config.toml
horizontal_flip = true
encoder_head_dim = 48
encoder_drop_path = 0.15
Rows from block 4 of the encoder, named by matrix and row number. Rows with one number belong to one neuron. Each number is 128 + 32 x the weight over the matrix's rms, rounded and kept within 0 to 255. All counts start at 0.
# fc1: MLP up (encoder.blocks.4.mlp.fc1.weight, 512x128), inputs 0-127
# fc2: MLP down (encoder.blocks.4.mlp.fc2.weight, 128x512, transposed), outputs 0-127
fc1.351 [158 128 107 123 107 146  94 125 186 168  95 113 132 157 168 149 114  73  77 157 135 127 172 144  86 151 107 106 129  78 122  97 137  94 156  93 105 119 109 154 107 165 129 167 155 185  90  78 152 165 131 105 129 161 108 109 127 147 111 165 147 133 135 123 152 171  80  97 171 134 112 105  87 102 117 129 136 127 100 147 169 117  84 128 154 144  86 167 104 170 145 112 180 106 127  91 157 165 103  99 100 140 130 170  87 136 126 175 125  63  84  95 143 158 108 170 162 123 126 134 120 149 155 161 105 100 153 178]
fc1.352 [121  92 150 109 152 158 142 145  82 100 136 161 151 131 109 100 138 108 110  89 127 136 155  86 151  97 146 124 133 111  91 143 147 145 113  96 139 111 124 107 117  97 116 120 113 197  86 182  95 155 135  89  84 140  83 125 111 128 114 137 145 141 112 151 116 155 123 175 105 104 143 130 133  96 172 123 106 183 136 102  86 154 148 136 173 142  89 127 160 173 107 112 112 105 160 128 103  92 109 135 123 111 114 126 115 128 161  99  99 160 139 160 133 166 101 106 116  99 172 110 146 100 130 142 115 130 140 100]
fc1.353 [138 169 157 158 101 119  93 133 116 174 185 130 155  82 140 171 149 145  95 174 114 140 131 141 145 103 114 138 149 159 180 135  97 141 106 160 133 144 137  82 107 165 103 131 107 172 144 146  95 128 114 166 109 104 158 166 137  99  95 113 117 105 118  97 168 107 121 119  88  98 173 144 115 139 160  84 142 120 128 155 178  95 102 115 118  83 132 115  96 138 116  96 183 118 165 152 131  89  92 124 135 108  94 146  94 178 165 138 134 137 115 161  89 144  90 160 114 165 143 165 143  98 150  90 115  95 153  95]
fc1.354 [ 88 171 145 104 109  70 127 146 179 139  96 101  95 111 119 124 127  83 131  97 102 141 164 100  92 135 140 139 142  87  88 178  94 111 128 114  90 114 180 121 158 139 106  95  89 117  97 129 131 139 119 109 126  89 136 159 142 120 153 144 169 104 133 158 178 148 159 109 157 166  90 123 162 111 169 155 144 100 136 172  73 117  85 119  87 141 165  95  90 147 152  79 101  99 101 144 120  96 120 125 169 130 108 138 146 111  85 132 103 157 104 106  95  96 134 165 159 166 110 115 144  89 142 152 127 164 101 133]
fc1.355 [166 160  95 144 148  91 176  65  76 105 115 185 120 127  84 135 141 107 136 119 105 133  85 108 185 157 165 130  84 175 152  88 186 112 147 112 116 117 105 114 122 105 115 153 147  55 170 142 154  89  83 103 118  74 115  85 171 115 170 170 116 144 109 166 105  84 179 103 138 116 155 154 180  93  92 146 110 146 137 158  76 128 173 112 147 185 139 166 127 172 142 106 127  65 132 125  92  87  91 128 172 150 143 132 172 140 172 109 115 177 105 130 122  99 137 169 121 109  66 110 116 146 144 143 179 105  95 148]
fc1.356 [ 87 144 173 217 153 115 175 145 171 110 191 231 132  55 196 190 140 196 136 119 204 108 157 204 119  65 100  45 146 187 124 154 161  93 111  70 157 142 211 155  70 158 124  44 113 117 166 159 126 110  41 117 175 115  64 174 139 104  51  49 218 162  40 130 172 117 146 190 203  84 109 155 162  46 111 104  90  83 146 133 209 163  86  90 114 196  85 176  63 172  88  67 204  70  66 159 134 120  96 150 198 182 124 178 102  70 109 163  78 111 161 127 152 140 194  14 137  28 144  62 141  38  37 190 200 127 124 192]
fc1.357 [ 67  82 143 151 168 113 145 139  87  81  86 128  81 138 123 158 171 150 191  34 143  69  99 170 179 155 136 126 163  41 153 157 163 110 136 126 107 142  92 174 151 157 116 176 124 137  70 114 151 133 109 136 103  61 130 125 135 192 181 145 134 179 159 118  84  91 125  86 100 132  91 106 176 174  89 123 127  32 106  92 114  99 181  96  97 169 131 109 110 142 165 135  35  86 179  84 156 187 157  85 208 193 153 105 215 132  80 127  96 122 187 139 148 141 133 111  71 157  44 141 146 165 180 131 149 167 127 193]
fc1.358 [126 132  95 153 100  80 132 144 161 116 119 125 123 113 147  95 101 115 164 146 169 112 129  93 116 117 114 121 107  92 122 156 156 158 143 150 172  99 120 144 138 161 137 164  84 157 128 108 135 102 128 157 158 166 134  99 172 136 143 156 184 156 148 110 151 162 149 153 138 165 162 145 183 120 121 155 105 101  97 103 132 113 169  92 129 113 104  79 144 114 121 113 141 130 161 162 140 109  90 109  74 137 126 168  96 118 105 115 118 139 154 154 161 117 145  85 108 146 101 127 113 138 162 146 127  86 136 155]
fc1.359 [152  88 150 155 111 126 113 109  63  93 115 119 159 181 130 100 121  88 145  89 131  96 140 165 150 155 123 117 106 139  82 171 139  83 161  99 109 149 103  91  93 121 139 170 129 118 137 146  93 131  93 116 100 140 141  85  99 152 177 105 121 153  97 135 138 150 103 109 109  97 152  89 104 143 111  92  88 170 151 150  96 108 111 120  83 170 163 152  94 132 109 147  60 120 118 152 127 114 122 159 112 176  86 150 182 133  89  81  96 117 142 173 129 102 168 137 147 109  80 153 106 148 156 157 168  74  92 114]
fc1.360 [123 123 153 111 132  76 137 121 109 122  83 175 128 100 120 187 157  73 144 113 197  84 172 108 204 119 105  92 129 147 134  94 163  49 140 146 116 149 149 108  87  81 153 172  84  54 120 137 162 109 103 176  52 155 151 119 106 171 255 182 112 128 117 118 105 152 139 112 156 166 133 118 224 138  89 131  90 115 140 120 114 137 197  91 114  92 136  87 110 121 127  92  91 102 163  94 126 113 103 170 134 156 176 163 156 165 164 117  81 145 137 123 138 157 130 113  99 187  84  87 142 130 136 112 112 129 128 171]
fc1.361 [ 93 183 157 124 153 209 176  59 183 145 200 102  92  32 158  81 134 168  48  84   2  42 169 107  99 134 155 136 148  98 158 171 116 225  60  94  98  66 167  58 101 232 123 109 178 160 125 149  23 165  98 126 154 107  26 255  54 213   0  92  41 125 231 197 176 150  98 156 175 110  92 104  85 185 200 202 106  89 187  66 185 131  61 180 148 141 150 186  79 125 172 151 250 199  95  62 105 188 131  73 232  72 128  99 120  12 154 116  64 106  17  31 165 206 141 102 134  82 195 165 155 182  79 151 221 149 152 121]
fc1.362 [183  88 105 105 101 151 154 177 130 104 134 154 119 154 108 130 133 136 126 166  95 144 112 124  89 101 130  96 105 154 151 154 137 143 115 131 155 177  96 173 134 134 125  88 124 108 135 132 112 161 113 167 122 156 116  95 155  93 159 118 170 100 114 103 102  92 136 168  93 168 117 110 150  87  99 158  99 117 123 160 138 100 149 140 115 159 157  86 156 153 112 138  85 118 100 146  94  85 162 122 106 134 163 129 139 124 142 171 145 135  93 153  89  76 127  90 122  88 158  85 109 171 169 134 108 100  99 129]
fc1.363 [168 139 172  87 178 142  99 175 154 148 133  95 153  93 129 131 113  99 104 158 143 142 128 124 110 126 102  89 142 141  96 149  91 138 120 132  96 128 113 103 103 105  99 167 173 162 119 135 135 134 150 136 122  98 100 157 157 191 124 103 127 166 104 149 151  93  89  89 117 146 162 143 170  93 143 119 151 106  82 125 136 109 148 129 111 150 142 102 119  89  84  95 149 167  96 107  75  91 126  98  98 117 124 162 153 166 133 175 112 127 105  92  81 149  99 168 125 117 113 164 166 125 126 100  88 142 110 148]
fc1.364 [ 81 112  78  85 146 126 104 117 177  99 120 137  89 104 128 111  92 111 157 131 131  92 123 144 144 157 105 137 145 143  99 173 146  96 146  99  84  91  95 160 167 111 127 109  84 139 114 151 173 109 121 164 101  81 120 149 101 108 146 163 131 137 137 132 118 108 125 143 171 150 124 137 105 110 121 184 119 142 147 161 139 161 146  76 148  94 159 160  90 151 104 117 149 141 120  77 142 170 158 149 120 153 173 167 109 147  97 117 132 114  93  98  92 159 117 165 104 121 137 161 155  92 127 138  79 103 109 155]
fc1.365 [ 96 151 105 127 138  77 176  57 117 121 136 197 131  58  88 138  77 177 114 168 118 131  96  99 133 111  96  84 176 120 109 159 143 119 120  75 117  86  97 140 127 142 114 139 169 113 172 154 141 105 132 101  99  91 117 117 155  79 136 169 110 158 147 184 104 133  94 125 174 152 138 114 163 158  72 194 141 125 119 105 136 116 130 149 150 129 131 161 134 157 122  97 102 131 147  79 120  95 140  89 109 189 118 101 177 121  86  69 108 187 135 118 128 145 146  96  92 169  91 125 156 104 140 113 165  93 148 180]
fc1.366 [110  88 140  93 127 116 137 145 148 158 109 131 124 121 131 113 100 106 161 151 142 163 137 120 164 128 134 151 112 141 142 150 144  91 134 156  83  95 120 136 163 110  80  98 104 175 154 135 131 128 114 131 141 134 153 180 167  87 100  87 128 104 143 144 164 145 166 110  77 133 135  90 118  85 168 164 130 114 104 144 100 117 100 114 162 128 150  88 120 147 165  99 108 115 101 103 167 146 111 129 164  98 172 153 156 153  80  91 121 139  91 149 170 142 156 148 120 125 169 127 105 129 121 107 159 139 127 152]
fc1.367 [124 129 126 165 141 111 146 173  64 101 115 157  96 221 112 173 150  92 163 140 132  82 182 100 179  96 147  91 107 136 105 139 114  96 143 134  99 105 141  96 111 158 123 155  87  63 163 134 133 119 108 105 165  68 106 154 127 123 115 124 131 161 131 152  15 171  66  97  80 178  83 125 126 123 108  37 143 194 143 144 164 196 186  99 112 150  85 139 149  93 155 125 120 125 159 135 178 177 174  74  95 126 183 169 130 159 162 170  77  76 141 152 111 145  99 122 164  91 193 132 106  88 149  98  86 100 104 116]
fc1.368 [101 105 171 155 108  76  55 196  99 112  95 103  91 226 159 161 143  80 190 118 168 142  87 162 155 153 112 155 138 152 110 127 142  66 187 129  78 200 119 166 159 104 105 118  79  92  88 152 150 168  91  91 171  93 118 104 102  99 223 118 145  83 111 121 118 141 117 106 138 161 105 108 183 117  86  80 108  96 139 173  90 175 181  90  77 131 101  94 131 135 155  73  91 117 147 146 116 129 108 143 109 173 134 122 104 195 122 120 122  70 155 182 148  91 150  81 129 156 130  90  85 168 163  99 154 140 108 110]
fc1.369 [ 99  88 108 176  98 152 155  95 173 103 191 107 143  94 123 119  94 130 137 214  85 172 131 141  89 137  99 133 106 114 180 107  94 188 131 169 146 124 138 174 134 123 164 110  90 140 164 139 101 108 142 100  99  95  90 157 108 101  97 100  87 166 128 128  80 157 113 109 123 104 135 115  82 123 139 119 160  99 141 130 160 154  57 129 113 137 139 151 150 152 111 164 156 111 146  82 135 176 154 168 105  99 113 146 144  88 147 115 128 111 121  67 112 165  97 130 108 152 119 157 142 172 119 118  97 155 107  90]
fc1.371 [ 83 123 161  89 123 143  98 149 159 162 101 105 152 118 119 114 151 143 129  95 125  85 162 139 103  90  98 124 157 139 149 122 101 124 142 140  90 137 161 128 174 142 100 170 102 102  96 121  96 150  97 129 142 136 171 136 126 117 124 125 152 174 140 151 159 165  96 136 146 139 108 114 110 135 130 129 169 108 185 161 120 161 109 123 101 147 153 141 146 173 190 123  91 157 167  93 138 119 113 132 113 141 178 176 100 130  95 120 109 134  86 112 156 112 162  94  94  99 131 159 121 140 149 103  82 148 122 143]
fc1.372 [115 119 170 169 107 129  75 157  81 144 103 101  86 120 132 126 124 184 220  41 167 136 121 160 175  84 171 144 130 104  63 171 171  84 114  61  96 105  99 143 155 183 164 155  92  75 166 143 120 164  72 176  93 146  98 156 157 166 152  75 194 117  81  81 102 106  83 117 122 139 174 144 183 148 108 162 136 112 145  93  83  87 255 109  93 203 151  92 109 102 115  82  82  90 102  86 105 151  93  99 166 184 163 150 211 167 109  89 145 119 145 144 196 141 145 141  61 166  65  72 100 131  87 160 106 130 144  74]
fc1.373 [154 131 143 160  71 102  80 165 219 158  86  70 152 110 103  80 156  86 131 165 106 117 168 126 104 103 130 150 150 116 130 168 136 152 122  75 162 181 162 144 152 183 157 119 149 201 123  83 117 166 164 141 113 166  75 132 122 147 153 137 144 104 144 148 237 164  92 130 139 129 130 114 139 161 152 124 146 116 128 159 171 165  43 122 180 139  92 146 110  86 154 124 197 157 149  84 170 147  93  94  91 167 150 186 120 135 102 114 162 142  94  86 131 121 110 148 145 149 131 118  96 146 120 128 116 168 140 196]
fc1.374 [123  90 113 132 127  87 154 135 140 123 103 137  99 126 155 169 155 167 102 139 109 153 138  97 108 167 107  87 139 112 132 105  89 105 126 167 108  98 153 151 111  97 119  83 139  97 132 132 103 132 142 124 130 154 152  81 150 189  86 108 137 105 149 144 105  88 100  99 112 147 146  87  98 166 122 158 140  98 112 132  89 107 127 104 127 163 150 129 167 160  93 134 121  84 141 156 121 135 105 157 139 101 134 112 147 105 111 166 124 154 169 137  96 160 123  96 112 139 108 126 124 145 145 112 132  89 147 148]
fc1.375 [174 116 143  98 149 101  88 158 109 155 133  97 135 148  91 135 131 141  96 114 127 119 133 103 101 154 100 137 184 120  92  92 146 157 150  87 101  98 164 153 130 166 119 157  82 173 138 135 159 144 139 145 170 140 143 143 127  74 139 170 156 151 109 106 153 155  63 131 139 128 111 180 120 174  99 138 148 132 131 145 166 172 113 119 103 151  84 162 123 161 104 139 187 153 143  75 156 159 116 114 112 175 100 128 135 139 155 124 162 120 130 163 165 143 147 113 105 116 184 108  90 129  80 125 118 137 118 145]
fc1.376 [159 129 125 117 104 116 165 155 126 132 153 124 163 178 121 109 110 191 134 156  93 136 103  86 201  99 157 114  58 162  91 119 122 144 176 113  93 176 149 131 152 202 127 123 108 137 180 152 112 147 154 162 109 143  95 128 140 127 183 146 144 178  90 132 118 136 108 142  96 143  77 116 177  86 162 120  90 130 103 113 127 150 116 118 121 159 108 150 106  68 150 150  63  97 114 108  98 152 110 157 148 180 163 140 153 186 116  67  99  98  83 150  98 108 164  82 170 149 188 111 151  96 100 115  91 126 155 116]
fc1.377 [ 93 115 144 135  88 158 131  81 189 201 243  81 165 124 156 129 139 154  66 245  98 158 140 128  85 133 130 160  34 162 164 142 119 166 106 107 147 151 151 131 158 102  80  92  85 255 153 104  73  95 160  73 168 123 103 180 146  44  59  73  25 168  97 173 255 175  92 127  81 168  73 143  13 133 192 105 117 200 119 141 167 142  61 116 123  70 135 142 136 101  88 151 209 184  96 117  89 119 115  91  86 120 112 104 104  97  77 187 118 161  69 118  55  84 157 143 171  60 229 140  96 169 143 121 110 199  69  81]
fc1.378 [154 109  75 179 157 113 163  84  89  95 111 157  82  75 164 104 146 150 160 140 187 164 126 132 118  67 134  85 129 119 124 138 138  75 133 127  98 110 109 118 152 124 163 115  84  73 128 155 159 111 116 126 149  87 162 157 121 140 120 130 153  94 101 151 125 115 130 109 198 123 126 142 145 116  54 212 163 116 143  99  87 120 205 107  73 154 112 142 137 190 108 116  63  65 100  66 170  88 160 107 135  94 149 151 127 115 148  88 141 139 178 121 131 175 163 139 101 129  82 127 150 111  98  91 155 161 102 163]
fc2.351 [ 92 133 133 159  85 101 120 131 119 104 133 157 101  97 136 154 161 183 158 127 126 141 134 118 118  70 120 160 119 189 102 150 117  89 123 150  88  96 102  99 117 110 119 119 114 132 159  89 149 111  92 111 114  75 147 125 157 137 163 137 150 132 134 171 114  98 175 132 120 153  80 101 163 154 127 140  94 117 143 104 102 174 185  84 148 150 107 123 114 128 138 130 135 119 114  96 114 144  95 120 144 132 121 165 166 145 103  92 132 184 102 130 111 129 122 157  97 123 116 118 132 120 153 105 102 139 145  94]
fc2.352 [110 170 108 184 126 155 173 111 149 126 120 164 142 172 130 132 119  96 115  76 117 137 127 117 107  88 147  93  88 137 120 129 113 159 113 100 136 131 146 128 148 118 151 158  96 122 114 140 101 137 186 108 152  91 121  91 117 155 147 129 100 165 121  81 117 151 129 166 121 153 159 105 147 150 123  63 126 128 104 109 183 149 132 152 155 123 152 138  99 128 142 154 106 131 138 107 115 149 158 124 161 119 155 156 150 107 118 104  98 137 165 163 122 123 148 134 120 156 134  83 129 121 113 121 165  87 111 137]
fc2.353 [148 121  91 133  96  98 137 113  99 145 105 162  90 180 146 155 134 114 151 139 130 110  81  94 143 145 133 164  99  99 104 134 147 107 100 131 134 117 104 118 129 112 146 136 131 125 155 125 126 116 102 102 156 148 103  94 135 139 157 109 104 117  82 116 101 153  98 118  94  91 110 125 145 136 127 158 131  85 126 107  85 140 139 151 138 122  93  98 102 106  89 117 136 109 159 122  97 138 129 149 174 101 118 147 165 163 118 111 150 119  94 131  97 125 131 121 108 118 136 123 160  75 134 102 122  96 161 105]
fc2.354 [127 129 135 120 113 172 125 149 135 137 173  97 129 140 151 123 164 132 111 152 121 135  96  89 144 129 123 130 142 100 140 139 132 152 138 157 143 143 128  88 101 103 104 173 105 129 101 121 129 153 148  90 134 100 161 105  86 111  92 119 124 154 142 153  89 139 160 109 139 133 117 151  73 113 121  95 148 153 115  96 180 174 153  95 125 147 107 147 166 172 144 155 159 123 119 170 137 137 132 139 167  94 136 144 128  66 159 179 121 147 110  83 111  92  93 100 135 107 131 103 112 153 105 160 165 177 117 103]
fc2.355 [ 80 138  96 116 136 135 149 118 103 125 158 171 106 134 169  98  98 162 162  63 195 167 147 161 153  76 106  88 133 191 171 135 177  90 205  81  77 108 117 111  77 177 120 113  90  71 159 127 178 147 118 151 153 100 148 141 156  97 162  89 137 172  84 181 140 152 157 141 120 151 119 106 109  72  54 155  70  62 170 149 106 156 203 125 131 165  96 141 111 139 150 126 103 110 154 105 124 158 153 118 209 119 126 182 193 121  60 105 120 146 120 194 155 145 107 139  92 100 108  78 138 122  80 177 173 147 128 127]
fc2.356 [122 176  75 134  87 147 196 128 135 131 245 114 136  75 189 144 158  88  92 148 108 131 163 100 105 143  83 104 131 130 132 104 107 191 104 149 115  26 166  97 124 173 129  80 171 124 143 127  82  84  88  45 142 168  82 189 132 106   0 151 149 141 148 199  56 166 108 166 145 140 103 158  18  99 122 155  95 178 153  82 150 192 123 165 155 107  82 127  90 207 141 140 197 138 113 127  90 119 105  48  84 106 135 176 100  53 113 211  94 172  66 135 191 146 135 122 216  68 202 120 142 182  89 169 148 185  89 110]
fc2.357 [103 162 180 126 185 109 104 112  77 149  71 162  80 109 100  91 168 149 150  30 194  76  66 121 219  86 120  72 139 107 158 158 140  68 115 114 107 134 116 167 116 115 175 123 124 104 143 143 159 103 158 160  96 141 130  86 136 176 163 140 160 152 108 153 108  82 113 113  97 134 176  50 218 141 107 186 135  82 112 151 101 123 190 112  52 135 123 121 100 103  98 147 126 100 109 134 137 114 141 149 163 149 153 136 225 147 102  55  94 152 175 147 125 198  98  85 101 101  17 111 133 108 126 127 126  91 214 117]
fc2.358 [181 129  93 123 112 169 129  90 131 160 106 116 124 147 157 156 111 154 133 115  78 158 115 143  84 146 117 122  84 154 175 122 135 166 139 172 110 137 140 108  94 142  97 115 128 168 146 128 141 130 177 166 103 129 123 176  97 134 122  97 107  99  97 161 125 134 155 154 147 146 157 100  80  96 134 166 137 130 120  94 134 134  85 169 104 129 120 140 109 137 154  94 165 153 115 132  71 107 107  97 159 116 148  95 152 158 159 134 133 157 133  97 132 129 125 131 141 160  95 101 113 113 100 117 122 167 111  94]
fc2.359 [142  95 155 109 118  98 151 140 168 120 133 114 152 110 117 131  92  83 117 131 107 186 128 137 105 146 144 129 172 163 135 110 132 113 156 111 169 101 157 181 169 121 155  93 148 155 116 158 151 108  97 110 157 123 143 133  93  90  81 131 151 132 151 154 130 149 129 119 159  98 134 144  78 149 108 120 145 154 123 107 123 112 129 148 106 144 153 102 133 167 102 143 176 101 112  94 126  85 159 124  77 133 128 112  72  88 160 169 139 113 117 151 116  85 105 141 143 137 145  84 126 145 123 156 119 174 109 117]
fc2.360 [ 77 121 144  87 177  82 159 208 120  89 123 150 123 179 146 193 151  69 176  76 163  96  97 129 152 113 162  92 141 150  90 131 126  94 126 105 165  64 105 149 138 122 161 114 128  74 134 103 176 135 110 166 153  83 125  86 130 180 240 138 131 161 129  68  47 111 189 148  94 161 147  44 185 106  86 115  92 153  95 149  71 117 217  76  72 181 133 109 146  20 185 131  90  83  98 185 169 149 103 197 148 159 113 145 166  94 164 110 123 131 126 183 177 119 129 128 131 113  98  91 106 122 121 105 124 103 171 100]
fc2.361 [ 78 200 138 106 135 193 143 217 244  89 255 128  73  34 106 174 255 117 111 149 117   5 129 153 187  82 114  76 143 174 118 177 107 106 112  59 168  45 145 122 133 188 203 123 179   0 107 128  12 133   0 132 177 147  17 149 108 255  24 101 158 123 182 140   0 152 149 136  90 126 100  98 255  76  77  65 156 206 117 102 152 178 180  82 106 125 139 125 137  84 162 159 163 130  88 159  88 157 133  67 163  59 114 148  93   0 154  98  75 113  14  65 255 165 136 103 177  85 191 118 120 208  93 126 198 116 127  73]
fc2.362 [150 100 147 119 132  99 130 122 152 141 121 125 119 151 138 146 119 148 145 137 112 106 155 141  88 119 136 158 111 146 118 127 138 159 158 134 154 187 155 173 118 139 103 104 116 140 122 160 156 119 170 154 124 101 133 161 143 101 156 126 128 149 129 146 128 153 136 112 178 155 157 170 130 110 162 124 120 147 156 141 110  73 129 143 161 153 152 147 134 108 144 105 147 161 178 153 149  97 127 116 118 156  87 130 101 109 106  77 121 124 171 124  85 144  79 155  76 158  80 154 141 148 116 100 140  88 111 131]
fc2.363 [142 140 122 154 152 132 117  93 144 133 120 128 137  95 111 102 124 160 157 157 109 146 127 157 137 109 125 111 103 161 174 128 169 130 157 147 116 129 103  95 143 149 164 130 121 115 152 109 113  96 125 171  97 126 106 149 107 143  90 153 123 160 173 150 125 126 167 100 145 161  88  86 176 163 144 136  98 139 114 167 105 105 122  85 106 128 123 154 101 131 130 146 126 143 150 101 121 125 101 154 139 109 151 162 156 114 115 136 104 153  97 155 141 100 160 109 122 152 144 102 113 120  97 125 126 133 112 106]
fc2.364 [109 147 140 147  87 157 109  93 180 155 175 121  96 109 115 143 106 124  83 165 143  90 129 124 136 119 156 156 119 118  98  74 105 108 161 131 149 147 134  94 145 132  84  98 104 159 106 118  82 162 117 143 121  97 154 138 162 165 108 127 164 114 147  99  95 161  95 146 106 106  95 123 140 144 113  85 117 155 108 131 151 118  93 118 138 135 125 154 140 107 132 117 125 145 105 141 120 135 108 133 117 116 157 125  88  79 144 143  97 106  75 137 114 102 130 157 174 126 130 106 149 110  91 152 137 126 100  96]
fc2.365 [149 142 135  84 146 115 147 130 141 128 141 133 142  90 103 110 128 114 127 144 131  90  85 113 161 155 119 140 131  76 155 105  86 166  83 162 123  83 109  95 123 126 161 161 182 163  79 195 119 128  59 133  93 121 130 138 142 177  68 166 176 115 189 162  77  91 105 100 156  91 124 108 179 111  97 199 132 137  94 109 103 144 119 119  99 146 145  88 166 138 117 162 182 130 110 183  92 135 134 135 119  94 128 109  99  47 165 145 159 119  90  73 148  99 116 151 108 118 124 104 137 192 143 164 167 106 129 136]
fc2.366 [114  83 122 123 126 144 125 113 152 119  89 127 117  61 117 141 103 104 114  98 155 154 130 157 138 101 172  90 110 103 124 112 127 125 135 154 127 141 150 123 122 150 168 153 118 161  99 111  86 105 123  93  93 136  87 156 161  94 155 152 112 119 133 132 155 127 153 150 149  91 129  98 167 160  82 178 122 109 148 152  96 134 166 146 117 141 156 116 142 157 119 127 141 132 143 126 134 110 124 132 116 158 103  93 165 142  86 107 122 168 126 128 122 109 153 104 144 127 142 128 149 136 146 121 131 145  99 148]
fc2.367 [134 181 135  93 139 122 101 232 113  56 150  93 146 157  95 127 153 141  92  83 147 117 116  86 128 163  99 112 189 100 158 124 159 143 104 106 131  90 152  74 117 125 175 155 126  82 111 129  93 150  87 163 113  95 120 102  96 127 129  99 156 165 152 114  65 106 192 161  72 119 151 105 121 104 107  46 122 195  75 111  93  93 150 143 142 165 138 112 155  60 116 115 135 155 147 139  92 106 132 159 166  62 131  94 117  60 174 158  84 101  76 100 124  89 137 178 179 109 124  87  96 136 107 101 176 105 155  87]
fc2.368 [168 128 119 100 148 142 138 111 148 113 155 135 118  98 122 142 169 150  97 152  58 145 183 111  84 153  78  90  96 166 107  84  91 167 128 150 148 138 145 131 171 114 121 116 112 134 134 120  54 124  79 120 120 148  73 144 131  90  22 150  83 178 192 177  90 109  85 133 152 119  77 196 115  99  68 105 107 149 127  69 165 164  79  99  98 135 148 138  87 154 151 139 190 137 158  90  95 143 110  82 112  98 133 175  77  63 126 121 134 128  91  59 187 158 124 132 192 137 194 149 141 113 131 155 107 173 141 163]
fc2.369 [109 166 161  97 143  93 124  98 137  94 104 137 118 143 130 127 101 133 181  44 161  60  92 106 170  83 125 116 143  97 117 116 118  78 140  82 160 117 125 187 156 159 175 156 140 101  87 134 172 112 127  91 190 139 111 122 132 124 160 134 164 108  65 110 127 129 165  93 109 116 104  68 136  96 128 125 141 134 144 163 152  86 147 121 158 171 114 131 110  92  98 127 138 106 130 117 117 159 120 167 142 176 165 128 150 155  79 139 117 146 123 162 142 139 160 162 156 101 165 129  86 154 141 100 148 102 145  97]
fc2.371 [163 115 173 113 154  89 154 147 131 101 117 148 170 159  71 132 183 151 135 165 119  95 129 122  96 133 138  93 161 102  86 114 114 158 120 113 136 149 136 174 135 137 168 145 136 134 146 191  98 143 146 147 161 170 141 147 130 130 133 182 127 139 142  90  93 119 123 120 112 107 121  73 141 110 164 154 120 154 126 168 132 115 135 168 107 136 117 133 140 135 125 125  71 154 139 178  85 112 129 133 133 122 123 141  98 158 175 152 108  85 150 164 114 107 121 132 101 140 145 138 149 133 154 121 156 120 171 131]
fc2.372 [ 98 119 170 157 125  99  90 139  75 183  69 176  75 169 134 176 164 157 204  58 161  76 143 115 167 145 120 126 158 124 123 162 205  88 104 112 164 185 102 149 111 128 184 120  61 157 144 140 138  91 119 193  98  94 123  82 132 173 255  83 115 100 127  64 153 154 130 111 108 131 124 175 203  90 154 141 136 149  98 189  98  66 196 100 114 174 132 101 153  36  93 122  66  94 152 147 186  98 127 168 186 168 157 118 146 230 114  37 101  66 214 154 128 192 123 119  95 123  51 132 123  69  87 150 139 111 111  94]
fc2.373 [115 191 161 105  95 182 175 154  94 111 160 169 129 120 190 166 169 167 162 145 105 119 184 109 189 113 105  76  99 156 109 145 179 161 132 118 154 120 115  61  67 109 149 160  83  65 118 150 143 137 105 169 145  88 142 148 162 170 110 136 106 142 150 105 126 106 195 121  91 132  87  68  70 117 126 102 129 140  95 146 173 162 135 100  85 154 123 106  77 105  88 153 162  99 110 106 142 129 144 134 201 150 171 157 127 125  88 185  71 143 126  99 173 176 141 137 175 152 165  95 118 187 106 117 181 133  87  62]
fc2.374 [179 137 132 103 119 105 138 123 138 115  83  90 177 122  88  97 125 131 134 130 131  92  87 138 138 104 135 141 174 127 153 120  92 110  93 110  95 156 128 136 120 149 160 164 159 168 149 148 165 145  99 135  94 140 124 131 121 115 101 104 135 142 110 129 129 103  92  87 169 126 138 144 158 162 162 135 117 103 142 131 166 130 143 126 118 141  93 152 139 116 128 131  99 169 149  98 136  96 125 127  95 150 135 114 136 114 120 105 149 134 133 153 104 129 156 123 105  92  96 115  97 109 119 130  96 138 161 102]
fc2.375 [ 75 170 150 126 103 158 106 108 103 145 145 166  82 116 161 126 116  89  87 140 164 130 109 167 162 100 140 115  84 151 132 126 142 102 108 157 101 120 158  83 152 142 145 146 158 137 125 115 127 162  94 156 113 165 145 107 115 105 120  80 133 145 106 136 146  90 124 157 168  97 153 169 144 150 158 126 144  80 105 132 118 107 141 146 141 143 120 160 102 171 109 111 188 164 144 147 111 102 127 125 167 104 143 126 126 102 117 132 119 123 163 112 152  87 136 143 128 145 137 136 101 154 155 166 102 119 143 144]
fc2.376 [141 162  96 102 153 102 132 135 119 121 185  89  75 139 172 142 101 109 124 172 148 139 133 122 120  93 121 100 144 119  82 154 136 120 118 110  98 161 127 159 103 101 130  94 151 142  89 167 142 134  84 130 108 178 134 140 160 138 125 145 173 112 128 122  88 156 118 123 163 141 162 167 125 155  92 105 109 131 168 139 122 123 143  93  87  98 148 136 140 166 130 145 115 172 153 138 169  96 110 103  96 134 100 164 127  86 134 166  88 108 112  70 178 110 138 116 136 141 125  90 153 112 159 119 145 159 156 173]
fc2.377 [ 26 138 148 196 138  35  80 192  97  66   0 199  45 198 172 191 195 151 211  60 255  95 196 181 235  31  58 110 152 156  49 164 181  79 172  32 142  62 145 215  62 164 151 112  54  12 140  79 219 135  45 131  65  55 166  50 162 136 255  43 255 120  33 102  16 182 249 185 188 130 106 147 255 105  41 117  69 179  80 171  10  82 179  82  81 176  87 147  78  93 140 106   0  29 101 108 220 158 110 149 220 173 147 205 198  78 117 128  98  49 185 200 237 154 141 109  55 111  15  69 129  99 117 155 177  53  92 185]
fc2.378 [138 131  90  74 162 130 170 120 144 163 223 117 154 156  97 163 134 108  72 127  72 116 104 139 165 127 104 121 165 108 130  52  77 168  50 129 123  92 137 104 118 191 136 155 188 199 104 161 138 122 125 136  97 191  83  74 136 109 102 158 146 144 171  64  96 128  84 107 152 132 174 145 128 141 195  53 171 125 174 108 186 175  69 108 153 100 167 110 100 159  96 150 194 163 116 151  66 147  67  87 123 106 111 113  72 124 131 235 173 132  64  45 141 140 144 102 170 166 110 147 180 207  84 128 170 101 109  90]